{"image_size": 32, "mlp_ratio": 3, "fused_qkv": true, "layers": 10, "optimizer": "soap", "shampoo_beta": 0.95, "precondition_frequency": 16, "grad_clip": 1.0, "batch_size": 512, "weight_decay": 0.02, "adamw_weight_decay_other_params": 0}
Rows from block 2 of a small image diffusion model, named by matrix and row number. Rows with one number belong to one neuron. Each number is 500 + 25 x the weight over its row's rms, rounded and kept within 0 to 999. All counts start at 0. Numbers have three digits each.
After each neuron's rows are labels from the 100 images, of 14848 (inputs lightly noised), where the neuron reaches its highest value: "strongest on" is what is common among them; "colour at peak" is the nearest of a few named colours to the mean colour under the peak. Only what is clearly more common there than usual is listed. The data: photos with spoken descriptions (Open Images, Localized Narratives). In brackets: how many of the 100.
# fc1: MLP up (model.blocks.2.mlp.fc1.weight, 384x128), inputs 64-127
# fc2: MLP down (model.blocks.2.mlp.fc2.weight, 128x384, transposed), outputs 64-127

fc1.173:560480509501471475485447543507515510460496512497494506516527512520549509493513491525542493486464454476526498494503466489476542501527516473491527476489510511476551501468494484488491517491526506
fc2.173:456514504475463494532451510508494547515478507495474493474454456482517515514518527509535448480477478498430455489546520517509485524509552505506523532494497497492467508489509492521466503489546481
strongest on: text has "trees" (82); text has "sky" (70); text has "grass" (33); text has "plants" (31)
colour at peak: brown (70)

fc1.369:502494510502520477531484486534506481490535491514467453499523500493457519504514500488454530535569546506460486539521521519540535501499505517509510494520536518500565502479496500534526503476493525
fc2.369:524491548506475452528504538485468448507503513467492496471485501547480468466497493499515506482465498546488506458513485506442523459528533489518542478492518483489481506530491535491503458504522507
strongest on: text has "red" (34); text has "color" (30)
colour at peak: red (92)

fc1.355:520460497483516474522491489484512499502512488478504489510468477546506488512494503500438538501511519482438489504508509499485470516467487491490478475475450494538497500488486536494501470485481509
fc2.355:504484524515493463529499524504472465498512540493515559534519486540503513496526477507527484484481554500455501466464470455426484503516495484484510526523563488481488498510508500466479484471504504
strongest on: text has "man" (29)
colour at peak: blue (52); purple (36)

fc1.282:527461500484536497470479505491519518537499492551529511515561497506550521499498514545490532507508492470488484504507461522547496514525515484502473487499504492546505522503514482484541507515494493
fc2.282:450546532507502484489431483529492533512496503489511512495508487508520485519486496476550494479473504501487493488508524544480480549531519512525498492506513489491509502494507507502455486508469483
strongest on: text has "white" (31)
colour at peak: white (92)

fc1.200:505476517465499496464460494485487505477508503508483464498532479483453518476539466488486518469520466499468471447485485469502537527479469516515530490495514523485538539430485518516530454493496502
fc2.200:504520507499469538476477541476523501499545503477523497505461509478490464498455505497497478514475505531502476556490517453465513522497491501514494497503502548486440577473476512510471481501481489
strongest on: text has "red" (31)
colour at peak: red (72)

fc1.103:505487511476515517516506471481497461494508504464476424530505474414482495496545505505495486464453474514490484513513503498513510500540473505497481474506484507495555544463511497515541493476487495
fc2.103:513499520495494507518508539531514460530485504506561570517483465442484497490502480522514529466523470543470504504487489486450518503518505509516532518477559470474461509542514525490444501502522502
strongest on: text has "red" (25)
colour at peak: red (72)

fc1.24:447496506496503537506544524507479479519545469532461517493524533529495513495544495512505521510501516500494536504468505468507509499524435527462447497485485508520494510502477482482463542481473534
fc2.24:494490449499449469505481526473510477475499524496504490523484474513508492462509506501513532496490528475454506508497483506512476478479473481496477501498517506521485500499477510505509473483491554
strongest on: text has "white" (30)
colour at peak: white (68)

fc1.25:539472517496540516501500520517508542538533496530508509523509512516543479536504530526497487524515495498506503505500512502502539506517518492496496521523526500512509538572514500543535557486521513
fc2.25:549528516486522515501505489490531466502528517501515519476503452475502519510488487520509546457513448500496480506490502533517537510511512461464500490499531514501480518533519523487478522473570507
strongest on: text has "blue" (25)
colour at peak: blue (78)

fc1.80:497522522480523508509501476491529501515533483509512463494482490523491484498523505481443529509540551513461517560494511461530514515477439528491472516498478490514493466532499508522507471501492526
fc2.80:491480483503502478498505497532497476496498517509502517514490485523475530510505456511576478498473554471509514445473520480469500503525479502460506499529525463521489491558485514449502487506502516
strongest on: text has "color" (36); text has "pink" (26)
colour at peak: pink (30); purple (26)

fc1.199:474538492519480505532542537500528521510496471542492475522520507506510476498458499523481489482474526463501516542421504481480494505519500490478500477488491511527520500521534523500492536485503489
fc2.199:512495514505544512508457484489472550495523514482514499504499472433468497486498510486522498495504514514482536513488503509491514517500476531492509519442494478531505478558474472497477469513510524
strongest on: text has "sky" (84); text has "trees" (60); text has "water" (31)
colour at peak: white (85)

fc1.36:518486520492501439487478468504524496475506481538494454501525470453487502477529504470473498509522489495472487502491509489568528526458462533522535492513472526493542464490508469489546468498503510
fc2.36:504491481488496459530499518551488465503478531482488556507495476525551509457522500480521501496537534495437489449469495481472539497472520486519548525514519477466494487530514516460484497514529507
strongest on: text has "red" (26)
colour at peak: red (25)