From a checkpoint of a small image diffusion model: width 128, batches of 512.
Rows from block 2 of a small image diffusion model, named by matrix and row number. Rows with one number belong to one neuron. Each number is 128 + 32 x the weight over its row's rms, rounded and kept within 0 to 255. All counts start at 0. Numbers have three digits each.
After each neuron's rows are labels from the 100 images, of 14848 (inputs lightly noised), where the neuron reaches its highest value: "place" is the part of the image that holds the peak. Only what is clearly more common there than usual is listed. The data: photos with spoken descriptions (Open Images, Localized Narratives).
# fc1: MLP up (model.blocks.2.mlp.fc1.weight, 384x128), inputs 64-127
# fc2: MLP down (model.blocks.2.mlp.fc2.weight, 128x384, transposed), outputs 64-127

fc1.230:139150127155148181132143061131046116118120111090112066072118084157146169176181125183132132095122161116188129138114158132151158099123118092077144166058129083096081167157132112142112128149111120
fc2.230:127127147177101110137136206128255091129132163141140161074109032168154119139062131066151110106137158147157106124122136141157148127114144101103102123157127134107099126114141122119138088134127103
place: top right

fc1.218:120189098144087149101131120111127141146145118130123114122104152141084179185155108124123115101091100116075170157192157122096061152116108142092161125129124154090067121081138148164087105147093132
fc2.218:104137139144135168100137102090146147129190163185174188106168150138113107164104127132128164134094120168143107129158068125152096134177102094101114162112171114133180196099082119137115153076170131
place: top right

fc1.233:127112128167182096140120138124135132148148151133154161107175138117075122149142147141135104086122131085070140103174167145149136127139154101162172155122118144161118124124157130175146107142223142
fc2.233:150150115146136104109136154157137136139142144154121107084083139080078147129095118136115142098157141075102119135142132121139151121141126073131112079182159102150136091141144121115129106129018140
place: bottom right

fc1.205:134123098101136136083101087132119144148114145049164104136163106083169059149145133119139068052019078152147134113142147145079110107123114129126113186154134112116116150156113078157071117164118125
fc2.205:171091178138191120151142056127124181150140142139104148079075088135166123172175157099142083130084118085160129109169235151075110117120151127089118135140099097160126106113122064160110106161146144
place: bottom right

fc1.155:129086120095135162141158120118164117066145144097063173176131090127122181187093131099145154117162130136168117073194119170129165121135133130119109165166110181103136116130138109065119056168137115
fc2.155:087156156115117115143113102158101176139129093098126147182176128115104122094116091151044181088112120136155113130166093152123182063104148092127174057159160140098138104055120097137077095151105156
place: top right

fc1.219:184126143165138160089117075138178128094172179102125084194177079119183106119101112125118156122124175156132115186061103150068118174120136145102216161107202156117145146119134122116145141153147176
fc2.219:083129173129100163117203157113076104113156102131146174147083060181143133141166111149125148133122166126129099136027142157151182119141141083126093131124067137124106143146121166174104175172148182
place: top left

fc1.156:161175126124120113140096165107122145100077094197154125165141095075082123201120085100119134120061118117100182151160127124090175171169099110167178091105155145185124093197126130095179100178125125
fc2.156:115094118121152133188120080154152114163146156057133137100120140124145103035126136139131110131180088120136172060132090090149127142126111141172116144163103163142128090155068117139123097151114161
place: top right

fc1.118:186159080173168150058099110107134172169150127123162127200159158162150090199144124121160095098120127117141181142140136164105120165154102133110140182147199155061125209134163110119089154092142143
fc2.118:124129089156172099088053151143113154084162100092121131171125149120130157082125089116124167084163121161148158092086121108151111128095098136119158122132124149057126151103163130119174160113047118
place: top left

fc1.256:182122079124143081141146175134092097135158139055190137092121145142188069083115077116097121111135147103058076153155128149118063146119149117114150136078142103086128177106086067129114186101132110
fc2.256:103112123070107169089150073161125088109133108144118116055108077140182121071096133108116156041135170115121086145141124134225125118167131146154106087149075134107113182160089154060113153146098151
place: top right

fc1.377:137156099082150158152163143096167135166156140206135141124150178167141136112197121184186133174177144115118163150111179103152174113156122198105138112100162148124103174143123142176094111128148142
fc2.377:135124090155102144153176121140121067145114093142150166087179145143127098082108157096121111152115103143119134079184084134107178120151141157102159136113113143123144102208105136105128159103184137
place: bottom right

fc1.302:144154162083121157109103147164156174155069099167192114062120107144161069174151135115113061126104142120087171116115153148065127138138122152188164185141159153146093098113154180210122131138140129
fc2.302:103154142115130156154100118116109165068088165102069139079121109128180208103094123119151196089184154112109166145125110177149114110113104158177088098150158111201161138142075105075135169139139137
place: top left

fc1.293:130125146185138085160148136164174100108167140137150138100107172143146176178141132162172139096150147130144104211146127206114127079119179138140165206148135183085184203159099145126131156177133131
fc2.293:143132112151089068112062108150079125155148080123169149142094110082118106100131150088143170120120125108142100052185124136221126108159177162134096057114122155099140120165104131135099147118151147
place: bottom right

fc1.100:111177128094151162148144115149093149111103113144123168130113150130123150116103085172143133177140115177142163090128141081128117131153116162153138146121163094115107116118103142103069072136153145
fc2.100:142135122088113169129100123168141172107118163128071121126215116121111149126170199077089100103109128175141138213139131158132136167131105130133143138156135137142154158110083077162150068092101165
place: top left

fc1.328:203146148139139179114139138159160180161140143132157143118179149084187108160185136137160171175158169137156156115126102121160173169124082163165086137174185091151137134184121103151127125150132159
fc2.328:072117162151145152191080090091096121137115092142125104074085122018112109132111112117113094096121178127136119152025138106154093123136107122145204139071109111146126120149132137098164071111165129
place: bottom right

fc1.381:115188132086191107121108142046123189156067140120135149129125129096149146144135102110173122140115132103090118114114149146077196157138058106174097117132141091145126092085111168092135132133146146
fc2.381:155104107112125097138140110161135191096096126137136117072145138087083114150118120129045108161114164152122094113111099133159163178145074125184143159128141067128146130120068093146147190116137132
place: top left

fc1.210:074122142163157091156130123070129146036118127088052152135132166127134172133129135121138159127080133202135161158131179145120122141143179180076109152171120163129156138134141149150205107133106149
fc2.210:134111110176125104128135112158101116147154173114216158139164154161144117136064166104085158151129118177116165050111092117150066080100143140082170158149093123121119135158088121128083104129109196
place: top right

fc1.109:137144178147160136124160099113038153141095175177117036107110175136144177107081123141130147133084103068161088141129129154139113108143104115161142166131173088103091137168122093148122182107148143
fc2.109:084092174173131101110173157155241134131084067023160206101142193140083109168207136127126114127173072122126114129142151145122095131103127122161119114131067127108123104120130129104157113104135115
place: top right