python train.py --arch="dit" --model="image diffusion model" --dataset="photos with spoken descriptions (Open Images, Localized Narratives)" --train_examples=101725 --image_size=32 --horizontal_flip=true --conditioning="none" --objective="epsilon" --cond_dim=256 --norm="layernorm_no_bias" --activation="squared_relu" --mlp_ratio=3 --head_dim=64 --fused_qkv=true --qk_norm=false --inner_norm=false --patch_size=[4, 4] --layers=10 --width=128 --positions="learned" --optimizer="soap" --beta2=0.95 --lr=0.0025 --beta1=0.95 --shampoo_beta=0.95 --eps=1e-08 --precondition_frequency=16 --max_precond_dim=1024 --one_sided=true --adamw_lr_other_params=0.0024 --grad_clip=1.0 --steps=25500 --batch_size=512 --epochs=128.3 --lr_schedule="cosine" --final_lr_fraction=0 --warmup_steps=1270 --weight_decay=0.02 --adamw_weight_decay_other_params=0
Rows from block 5 of a small image diffusion model, named by matrix and row number. Rows with one number belong to one neuron. Each number is 500 + 25 x the weight over its row's rms, rounded and kept within 0 to 999. All counts start at 0. Numbers have three digits each.
After each neuron's rows are labels from the 100 images, of 14848 (inputs lightly noised), where the neuron reaches its highest value: "strongest on" is what is common among them. Only what is clearly more common there than usual is listed. The data: photos with spoken descriptions (Open Images, Localized Narratives).
# fc1: MLP up (model.blocks.5.mlp.fc1.weight, 384x128), inputs 0-63
# fc2: MLP down (model.blocks.5.mlp.fc2.weight, 128x384, transposed), outputs 0-63

fc1.225:525528492497540499528505490533509493503526507538514484482491486491540523488527487483494484499495490531439495492498530485454519506448434504482515484490494497508475504509515496524421508479497509
fc2.225:506503487525468507504526511465492515511563470505531485482510531528501505486513472523483504519479483488512512529475549489482469524522472461611512466490519502520486507458490496546548516499492538
strongest on: text has "wall"

fc1.249:533506515512537523490525474492497508505463476524467504489501533474489479497497488475527524502444505492498473514517499485493493538491453505485445481556520506529477483477491547525489509555491560
fc2.249:513500497479494503536490546507526546504475514498512545485517557494479510493499493452477508503489519515471554508483513515525563489505475499576518509460486484503478528486506533477503499501507518
strongest on: text has "trees"; text has "sky"; text has "plants"; text has "grass"

fc1.262:495493464459512433487463530512516494483529508502513507492514505482485516473474519511502459522527493516477542469473526486438529495466445533502530495446472500517488497472512441488481485487485506
fc2.262:483487461478509511468480487496498486490535491469509522486496525515487535520500489484499489481485521484467482514502498502459484486537474506618496532470514523488484493536525457480494498472547499
strongest on: text has "wall"; text has "holding"; text has "wearing"; text has "two"

fc1.353:497507503515514463509538519495517497538534517510519443512486517483496498524514480546501492510469507500496608524538523499513506431519499508487457521513503488498478466509528517520506510507461519
fc2.353:533495504497483522488516501516503500465452510489498487493530504487506507520515480455492458529453506504522618507510472512492488543520490486483442520503508495487484448503493502503486484507448507
strongest on: text has "color"

fc1.308:492539455516500545541512533457502488490450509482505492493530550466519502432511514475492538494479479510514489492491469552505507484470468506496438526461511530498496486461498467478512502510500505
fc2.308:458500456512501540480548532479487499526500449462515505515487468507508517483508509468505477534495513501504501515508555494531501521528518492504477492502488495543488543493460551508516481518504511
strongest on: text has "black"; text has "white"

fc1.31:510515475500511514499505561526528464475497519505510482530533523513489498475489521507557506526499487509503512481505482518495525480441431509502492463484462504531497550503513511531489516503530473
fc2.31:479476507514498494481449495507517514523462488521517446498508477489528450481500511525511461497542474500494479489489489496530461491466569506422550481511457516499509527519481514508499482502543491
strongest on: text has "black"; text has "white"

fc1.287:455474464527491515517427501487485497477572493513472481542531482501508490526492446473503528499494526482518492487481524522517498548503509477492507558524483498458484477504485529492539501517499545
fc2.287:462433511508510514514440484516491479493462501467516500500486478487503508512487529496502525574522509483510472503496492509519480463475505540507488511517503516478509496523539490445491481450485455
strongest on: text has "color"

fc1.37:509462514517512524477492494508479504530469486522504537487499480515461466516506511521492504541475493462508479494525489512522478489482545464486482487505508487514502510521465491527466520504521482
fc2.37:507519527470519460487473491515461532485524517507501537526491512481497500454501522477500536513479459478479452499495503521518488533505524505457461497507518496488507458455502505473530502496537528
strongest on: text has "sky"

fc1.316:474515495492489533543529528503508499494463498502520471484507471506492483540452440497534506568507489463534518491505494462500524475460500479496489486524504497568511529513485466510501517506543489
fc2.316:502465469504457494530500458501523493495524513569497502494532487530480494538497525474502463477498490489518497529502478452559486469468481489560517474571485524539531494494537466507511482481503497
strongest on: text has "people"; text has "sitting"

fc1.298:506506528503475487514516491475476481466534542480509506521503496498472473435551501491466497475483532486494493501528479497517503501523482490492501507513497516467469479481515524461477506480494521
fc2.298:559537491479495520489513523464500479497511473498521494474511499515506497482533482527483507477480502505555513548540510490471522474483518505513499498497496486490518515503506490529506516533487481
strongest on: text has "red"

fc1.188:476484481488486497480512515499459484501525462498479502503499502536501506519454509467475454491529529528518501466500522477532482508476506499487513462463483491485542508493509501485507480467494500
fc2.188:529523525500526532479501520525459505510482528458489500506509523529504475496487514530471486537527562534509488494505494460498480463495504489529530476461480488494491504486488530518464532525474487
strongest on: text has "red"

fc1.61:506546465512479464511522463516534524518448493486549489481517494507499513512544521509541525492520507510574475534504507497475489525509530498482524475486514526488477471460467516468486462468470514
fc2.61:471500503513488523529517486520562497498522492443501497491495499511485494501494506482489539534541517500468508544518483489551544474504516526518507486499470489469527492535501486470487535508471508
strongest on: text has "lights"

fc1.56:465461492463477474488464450495446544488507497466474468469497518487481466555474498458533507486510500508472464493507556492500465471490537501514474496463528503517471512489478478493545511452531491
fc2.56:535480477534514518512512474496507429508478499479482495517543468466513511541474494516550556524520482480520479503504456481504483532509480526520477469493541474520556474493511483476502487516542483
strongest on: text has "color"

fc1.215:521500502578527498521453534499510447499529480517498506519520461552499549489510465488487469514545521499533552510503483542555498523523488511490526510552502514493514461494512515509494508518518510
fc2.215:455548479468549507529486511534448493527457501541510519489549514504521451485515519508477534495491484510452508500497517535488526517522504494505509528498480487476463500504493499468501499444495502
strongest on: text has "color"

fc1.81:497509530487493496465434468490466487529513466459495539528506463501505539491476458525528484466467493512494494505488467470522545512542493498506497501499512513503511577502462463509507500530502507
fc2.81:499481462485420481528494524545539532510495509495502532488482527473484484485492514478522492442520520487471520493505544510509447492537522508505494480517458492501497571516554502483509493471499482
strongest on: text has "sky"

fc1.165:520473466494484469482501501492446495500486510485499482473450468499473443525559488506506532477479487479507473501471484548499475526498512509484497498497529526461509493505493494499495500503498460
fc2.165:483491514483504480463524505491484509504503475494490492492501526528503558507456542485505520534506500495496482519479506494483496487523481476462479527503529524519493492515460483527544558507518459
strongest on: text has "color"

fc1.38:472466519520483480466496502473488487502505492510517489522500520495484484500512494521494478507530499473494553460476471528536450513527481495483497517508505461470569530474465527450500496481482502
fc2.38:489515481476469471523470479504532524499500484538526489502515538525514462540504529473539486520482552506459516518473500525490501475487488502441527468445481510488517520524502500530521491489486486
strongest on: text has "sky"; text has "trees"; text has "water"

fc1.29:482494525534483484472481532479465501511529476471499496536546489427500487506501499525508498458506508471509520496511466478479436482486486526495545522521524535526545517533490513505515500493511471
fc2.29:479515497492496528490507510480492496452506518493498524467506521495435527522511494461488512505498508459506488492509494465525526495482491457594510485536513512514516466558527498483499504522517525
strongest on: text has "sky"