{
  "model": "image diffusion model",
  "objective": "epsilon",
  "cond_dim": 256,
  "norm": "layernorm_no_bias",
  "optimizer": "soap",
  "precondition_frequency": 16,
  "batch_size": 512,
  "final_lr_fraction": 0
}
Rows from block 2 of a small image diffusion model, named by matrix and row number. Rows with one number belong to one neuron. Each number is 50 + 15 x the weight over its row's rms, rounded and kept within 0 to 99. All counts start at 0.
After each neuron's rows are labels from the 100 images, of 14848 (inputs lightly noised), where the neuron reaches its highest value: "strongest on" is what is common among them. Only what is clearly more common there than usual is listed. The data: photos with spoken descriptions (Open Images, Localized Narratives). In brackets: how many of the 100, against the usual share in percent.
# fc1: MLP up (model.blocks.2.mlp.fc1.weight, 384x128), inputs 64-127
# fc2: MLP down (model.blocks.2.mlp.fc2.weight, 128x384, transposed), outputs 64-127

fc1.115:66 49 51 54 60 61 60 78 57 38 35 29 32 58 42 25 53 20 61 44 39 11 57 37 59 64 64 57 50 51 16 27 46 52 51 37 62 62 54 59 49 56 49 75 42 41 50 54 54 38 46 41 37 59 78 59 48 61 45 59 55 37 44 52
fc2.115:32 53 47 32 32 49 56 45 61 50 80 68 50 69 50 62 59 41 49 21 56 37 77 40 40 44 58 43 70 44 58 48 32 53 33 29 53 72 67 41 44 41 37 39 48 40 60 43 59 36 36 38 30 33 66 55 35 37 51 60 64 37 58 64
strongest on: text has "sky" (49 vs 24.3)

fc1.216:33 15 44 27 53 31 51 47 48 49 45 28 52 44 59 68 67 42 41 46 54 45 20 50 28 84 44 59 30 53 53 54 46 60 45 50 80 63 38 75 24 48 82 60 49 54 24 44 54 59 59 73 75 55 61 54 61 59 27 45 26 19 51 54
fc2.216:67 91 56 48 71 54 80 62 44 56 52 48 51 71 37 27 29 39 35 45 80 50 45 43 74 06 50 50 63 17 57 52 44 57 51 33 21 50 82 65 47 50 78 27 45 61 29 53 44 37 48 59 39 50 58 36 55 59 60 51 54 30 34 43
strongest on: text has "red" (29 vs 3.9)

fc1.23:50 52 46 11 58 42 50 52 55 48 61 45 61 18 69 55 52 27 69 44 16 56 48 52 72 33 70 51 70 55 47 67 59 58 22 47 42 41 64 43 19 56 62 47 45 49 55 61 40 65 44 61 48 44 25 34 60 66 31 36 28 65 88 63
fc2.23:58 45 61 59 58 28 41 36 67 64 39 43 54 67 70 28 60 22 39 32 68 49 22 48 50 56 31 68 35 33 47 63 35 46 28 54 30 47 56 69 36 78 59 37 51 61 64 44 41 45 50 57 49 59 23 19 58 38 75 47 44 33 82 39
strongest on: text has "white" (29 vs 12)

fc1.330:40 41 33 28 46 48 59 37 52 49 39 72 63 77 57 50 85 59 20 56 37 59 27 32 66 56 59 82 35 53 37 59 49 55 41 26 50 50 36 59 18 76 55 66 60 32 38 43 64 48 74 68 57 63 80 38 35 75 41 25 39 34 43 57
fc2.330:55 33 47 59 48 46 48 50 28 43 25 68 41 31 70 61 58 79 30 54 47 62 42 45 44 61 62 69 43 32 41 42 85 26 43 71 45 41 78 63 41 44 42 35 55 50 65 66 31 61 54 35 50 41 72 61 35 35 39 45 45 41 54 69
strongest on: text has "red" (25 vs 3.9)

fc1.329:53 48 67 37 52 53 63 29 52 36 50 61 51 75 58 46 78 50 43 49 76 84 52 70 48 72 39 53 44 68 56 57 34 50 24 52 56 42 38 40 78 48 44 37 29 47 35 27 60 48 45 47 94 34 25 62 50 49 24 63 55 64 40 62
fc2.329:29 44 66 58 58 66 69 45 53 73 44 40 33 46 33 48 55 66 55 67 53 59 40 59 43 40 79 26 49 46 75 38 48 22 32 40 43 56 49 36 36 73 37 48 31 73 54 62 84 49 31 43 61 62 36 68 40 43 70 41 46 60 52 54
strongest on: text has "sky" (60 vs 24.3); text has "water" (28 vs 7.9)

fc1.42:59 31 47 39 49 57 56 36 67 26 57 67 57 71 41 55 58 67 61 70 41 53 53 51 45 50 28 56 48 60 54 54 49 27 55 50 30 47 52 63 53 50 57 62 27 54 52 35 51 43 19 52 73 31 69 46 41 35 45 49 67 78 50 70
fc2.42:75 65 60 36 33 39 50 61 49 75 46 55 49 65 57 49 46 64 41 73 45 54 29 66 42 79 67 46 62 61 57 63 40 44 58 35 62 26 45 39 59 56 28 31 58 46 40 56 29 68 57 59 32 51 53 38 55 53 39 45 44 58 54 17
strongest on: text has "sky" (58 vs 24.3)

fc1.354:64 59 53 79 48 57 34 46 47 61 73 48 57 59 36 81 41 57 63 41 41 37 58 42 69 34 49 27 61 45 43 44 76 24 49 64 36 48 64 30 63 58 50 51 05 35 61 49 53 61 31 64 45 50 31 86 46 34 58 52 78 71 53 29
fc2.354:39 66 63 51 58 43 59 41 60 77 46 31 59 50 65 45 53 53 81 38 38 53 56 48 38 56 51 40 45 64 40 55 68 62 24 47 20 33 70 31 59 52 36 32 32 34 51 59 73 81 99 41 45 36 60 85 47 80 56 46 62 67 56 38
strongest on: text has "grass" (33 vs 9.7)