From a checkpoint of a small image diffusion model: trained on photos with spoken descriptions (Open Images, Localized Narratives).
Rows from block 7 of a small image diffusion model, named by matrix and row number. Rows with one number belong to one neuron. Each number is 128 + 32 x the weight over its row's rms, rounded and kept within 0 to 255. All counts start at 0. Numbers have three digits each.
After each neuron's rows are labels from the 100 images, of 14848 (inputs lightly noised), where the neuron reaches its highest value: "responds to" is what is common among them. Only what is clearly more common there than usual is listed. The data: photos with spoken descriptions (Open Images, Localized Narratives).
# fc1: MLP up (model.blocks.7.mlp.fc1.weight, 384x128), inputs 0-63
# fc2: MLP down (model.blocks.7.mlp.fc2.weight, 128x384, transposed), outputs 0-63

fc1.268:127106133124130159178124123116139137072096131171108139116118138129138089113129099139160125085105083147080115128117092110012117078082150099126075106150166146118088064081124144189076107133117108
fc2.268:132128134126155082187126098142147158116095108105110164116163107126129130152133107134098195088161141116111175146113115102213114158177145087141153101176118139168081175132119123164154138135183098
responds to: text has "white"; text has "black"

fc1.204:156088156146132125101133168133132087153135120095116184126133077148115217167102133093164176101159105130138121093144166111145131160132157091115078131178073100163074189189090129120163144146133156
fc2.204:143075130131161174125125127184135160120174125178133088154112169137081112139139130162068165119100108133113103140121155084121123163104120100000081137099147091138126153165129170118094140132123100
responds to: text has "grass"

fc1.4:201129147121199091138147119183145157157084154107126177139166151086087058129105127112103145125101158138131207171138119116086150119137096156114166101088113128153129207107185090132127118149119109
fc2.4:164142114152088105158117123149132147164166146164078130069159105147151151103136140098181127218105150183124114133116125126175151149157111099255115134136157083137099131132172105079139111082164160
responds to: text has "people"; text has "sitting"

fc1.298:071136112098114158104117163069149145136118065132186119148148157083138152168171126088164158085168146092151129112130155129116102101134156150137150171144164089125117192163128144131159079084172126
fc2.298:166135094125144073082111081043123105191114093142082130099154109122159119123124096127142141119165165139117138160100166171114109204131131145145152178084102106129122137138156111083160174190074185
responds to: text has "sky"; text has "clouds"

fc1.215:098093168071119117095161088137148174161098121121062174142120154103145096147076139117157101091086112119079086102110144054097092120091155135122168118114114108125117171127153084103172118074122113
fc2.215:125131165085134129129181162145136080098088110071137105104058152080124119113141123071163101170064156146101110125145154130133141118109143135133156115061191093090156140113158114160155137142116111
responds to: text has "grass"

fc1.162:105118091169115120134142123107132111124104111087136146082148090096131144137129105152166163125155110127200158157152099121117049117118138109110110079140134123130132128105161147101157121160176118
fc2.162:094115149145104146121114109136130150139099109178128121135157158132179121074141117099166131113128164179115206093178137118164062174134208102132154095133148141186101148178150101159114141117117175
responds to: text has "sky"

fc1.220:095165124132128105143168136128165085093142123110052119154093161180125091101165144089117125125103191114131115169134102082141165195135125086115133093114030105186127182093173088124147145134110138
fc2.220:173135101087179093126116069111177125192131124104138171116061118154123136105049122120094121114167103127154089073144056133188108092130112119172103118119184118197098140105125204109147154091146085
responds to: text has "red"

fc1.99:106099129133161182090112188150151036154146118161110145128154146187120141122101084085143112192158119134105182099132100112191071192115102187134125109159059149123132091129154181098142111150163162
fc2.99:114111074167142124101046122128051175129168118174119144145175127192131122204108102170139093073128072122123145148104143106118121135127107064150106164119078134163125164144082195110121124101107152
responds to: text has "grass"

fc1.33:122131154169121188204119145094149143135162104144177111132112150111104226169124128104167138130141111143137173115081185155145086116170120107130138167126194204152105090194127177113155158142145170
fc2.33:168145164158194152199113132084122087159097156128074153120098109124104098149087128111141161129145116144125139127144209140122146129093093130150093166094088160137130088164112080092100160092105101
responds to: text has "white"; text has "black"

fc1.225:179143154153147118105101101117134143179153140143100105115152134116115127163144096178212109131103179091147136108142106130141066151146121098118142065183115144139156175212162129105084131109139145
fc2.225:105143141138096086097130187140167135187138156099136152136149106123101170165121127121068131076127068125089147133103120152113212135102140134144164100177108092115130150214102142121147137150137117
responds to: text has "sky"

fc1.329:158175132128144080098164118129097084075163129122045110148097120141118122149131162105117103135085181177071156120180127094168183137063113139113163116165026091170137178081118079120152138118094140
fc2.329:164145103158093133082185112161108153127134093125129147086149132131139146141062101177125117120138127202141129153059146138081113103157140169166108085089200074119144170121102122121109165128150120
responds to: text has "red"

fc1.60:198128130185079129123126142110113143115197134130139107110158137096115120149129096130105162118127125138166091162138111125116145138171157111136176169119136148124147133111150093169119098153093168
fc2.60:140214148179179056125123088141082126100101113126106095187136144119105165146154074153154174072103130098129116143124115099107140168087132109151141120113164107060134154142158182136128111165170090
responds to: text has "red"

fc1.343:117135125138096086117150097113135150121151199073124103067194134164110148091211105148112140065165110087137120066122134128115093139132104127126112141137109209105138151099127127183166168074126084
fc2.343:161145118105106126115143220123186061190129069097160139178153124168138120138129106112121168132131128094111122167127163163140100096144121181150127099168126185106143140109143152155112171126127148
responds to: text has "color"

fc1.231:083128089131130151184176134158083107093149103105099133088172157140142094071088127101083112158159095156153186151073127131118117125127079122127130091057150115162136136145157110154097153089075206
fc2.231:076124124147119112116207096124108147137124092078146135146132160209122127142141107113134071144122144115133128135130119189121145155131114113144147135123128128090161085124160109159191155169151113
responds to: text has "wall"

fc1.48:147110116202149159105138064101141133129153101130176084144110062135110099111149106153094090147134135146097125133135116179113139177126113065122112136128097090088137118116103133118126119150097127
fc2.48:055158136108095185122127097132160179166106109112125096101123179145109106130182089108186117119128130117086158126122112169135126059117150112125104080097190140150178146125080071098127119112159105
responds to: text has "color"

fc1.63:139127127132100139181154125091093138133138117117123120106119129121196086126076101101087192129085106158079123163174060139115126084095105140080097105144136104164116128113118111088067100158103144
fc2.63:155158156136148095148141166076154082136095146093137140127124101138235145181132141051161118170158104070145103132088151119103141088060158141161109154140123062119120129138053136112148116140115130
responds to: text has "grass"

fc1.219:146181136113190246160213136106143124069060171110141121081143161110118094101136107111127138139086085121162059175130107143155121117158105135120013158134159159119144099130119111118152155155152126
fc2.219:108110129124076208087175155140103121102197130127126138190128112129133155115145130126125060098110155158121059101124089141093120097117065172162081072097135141124161085120106114086166120113073126
responds to: text has "white"; text has "black"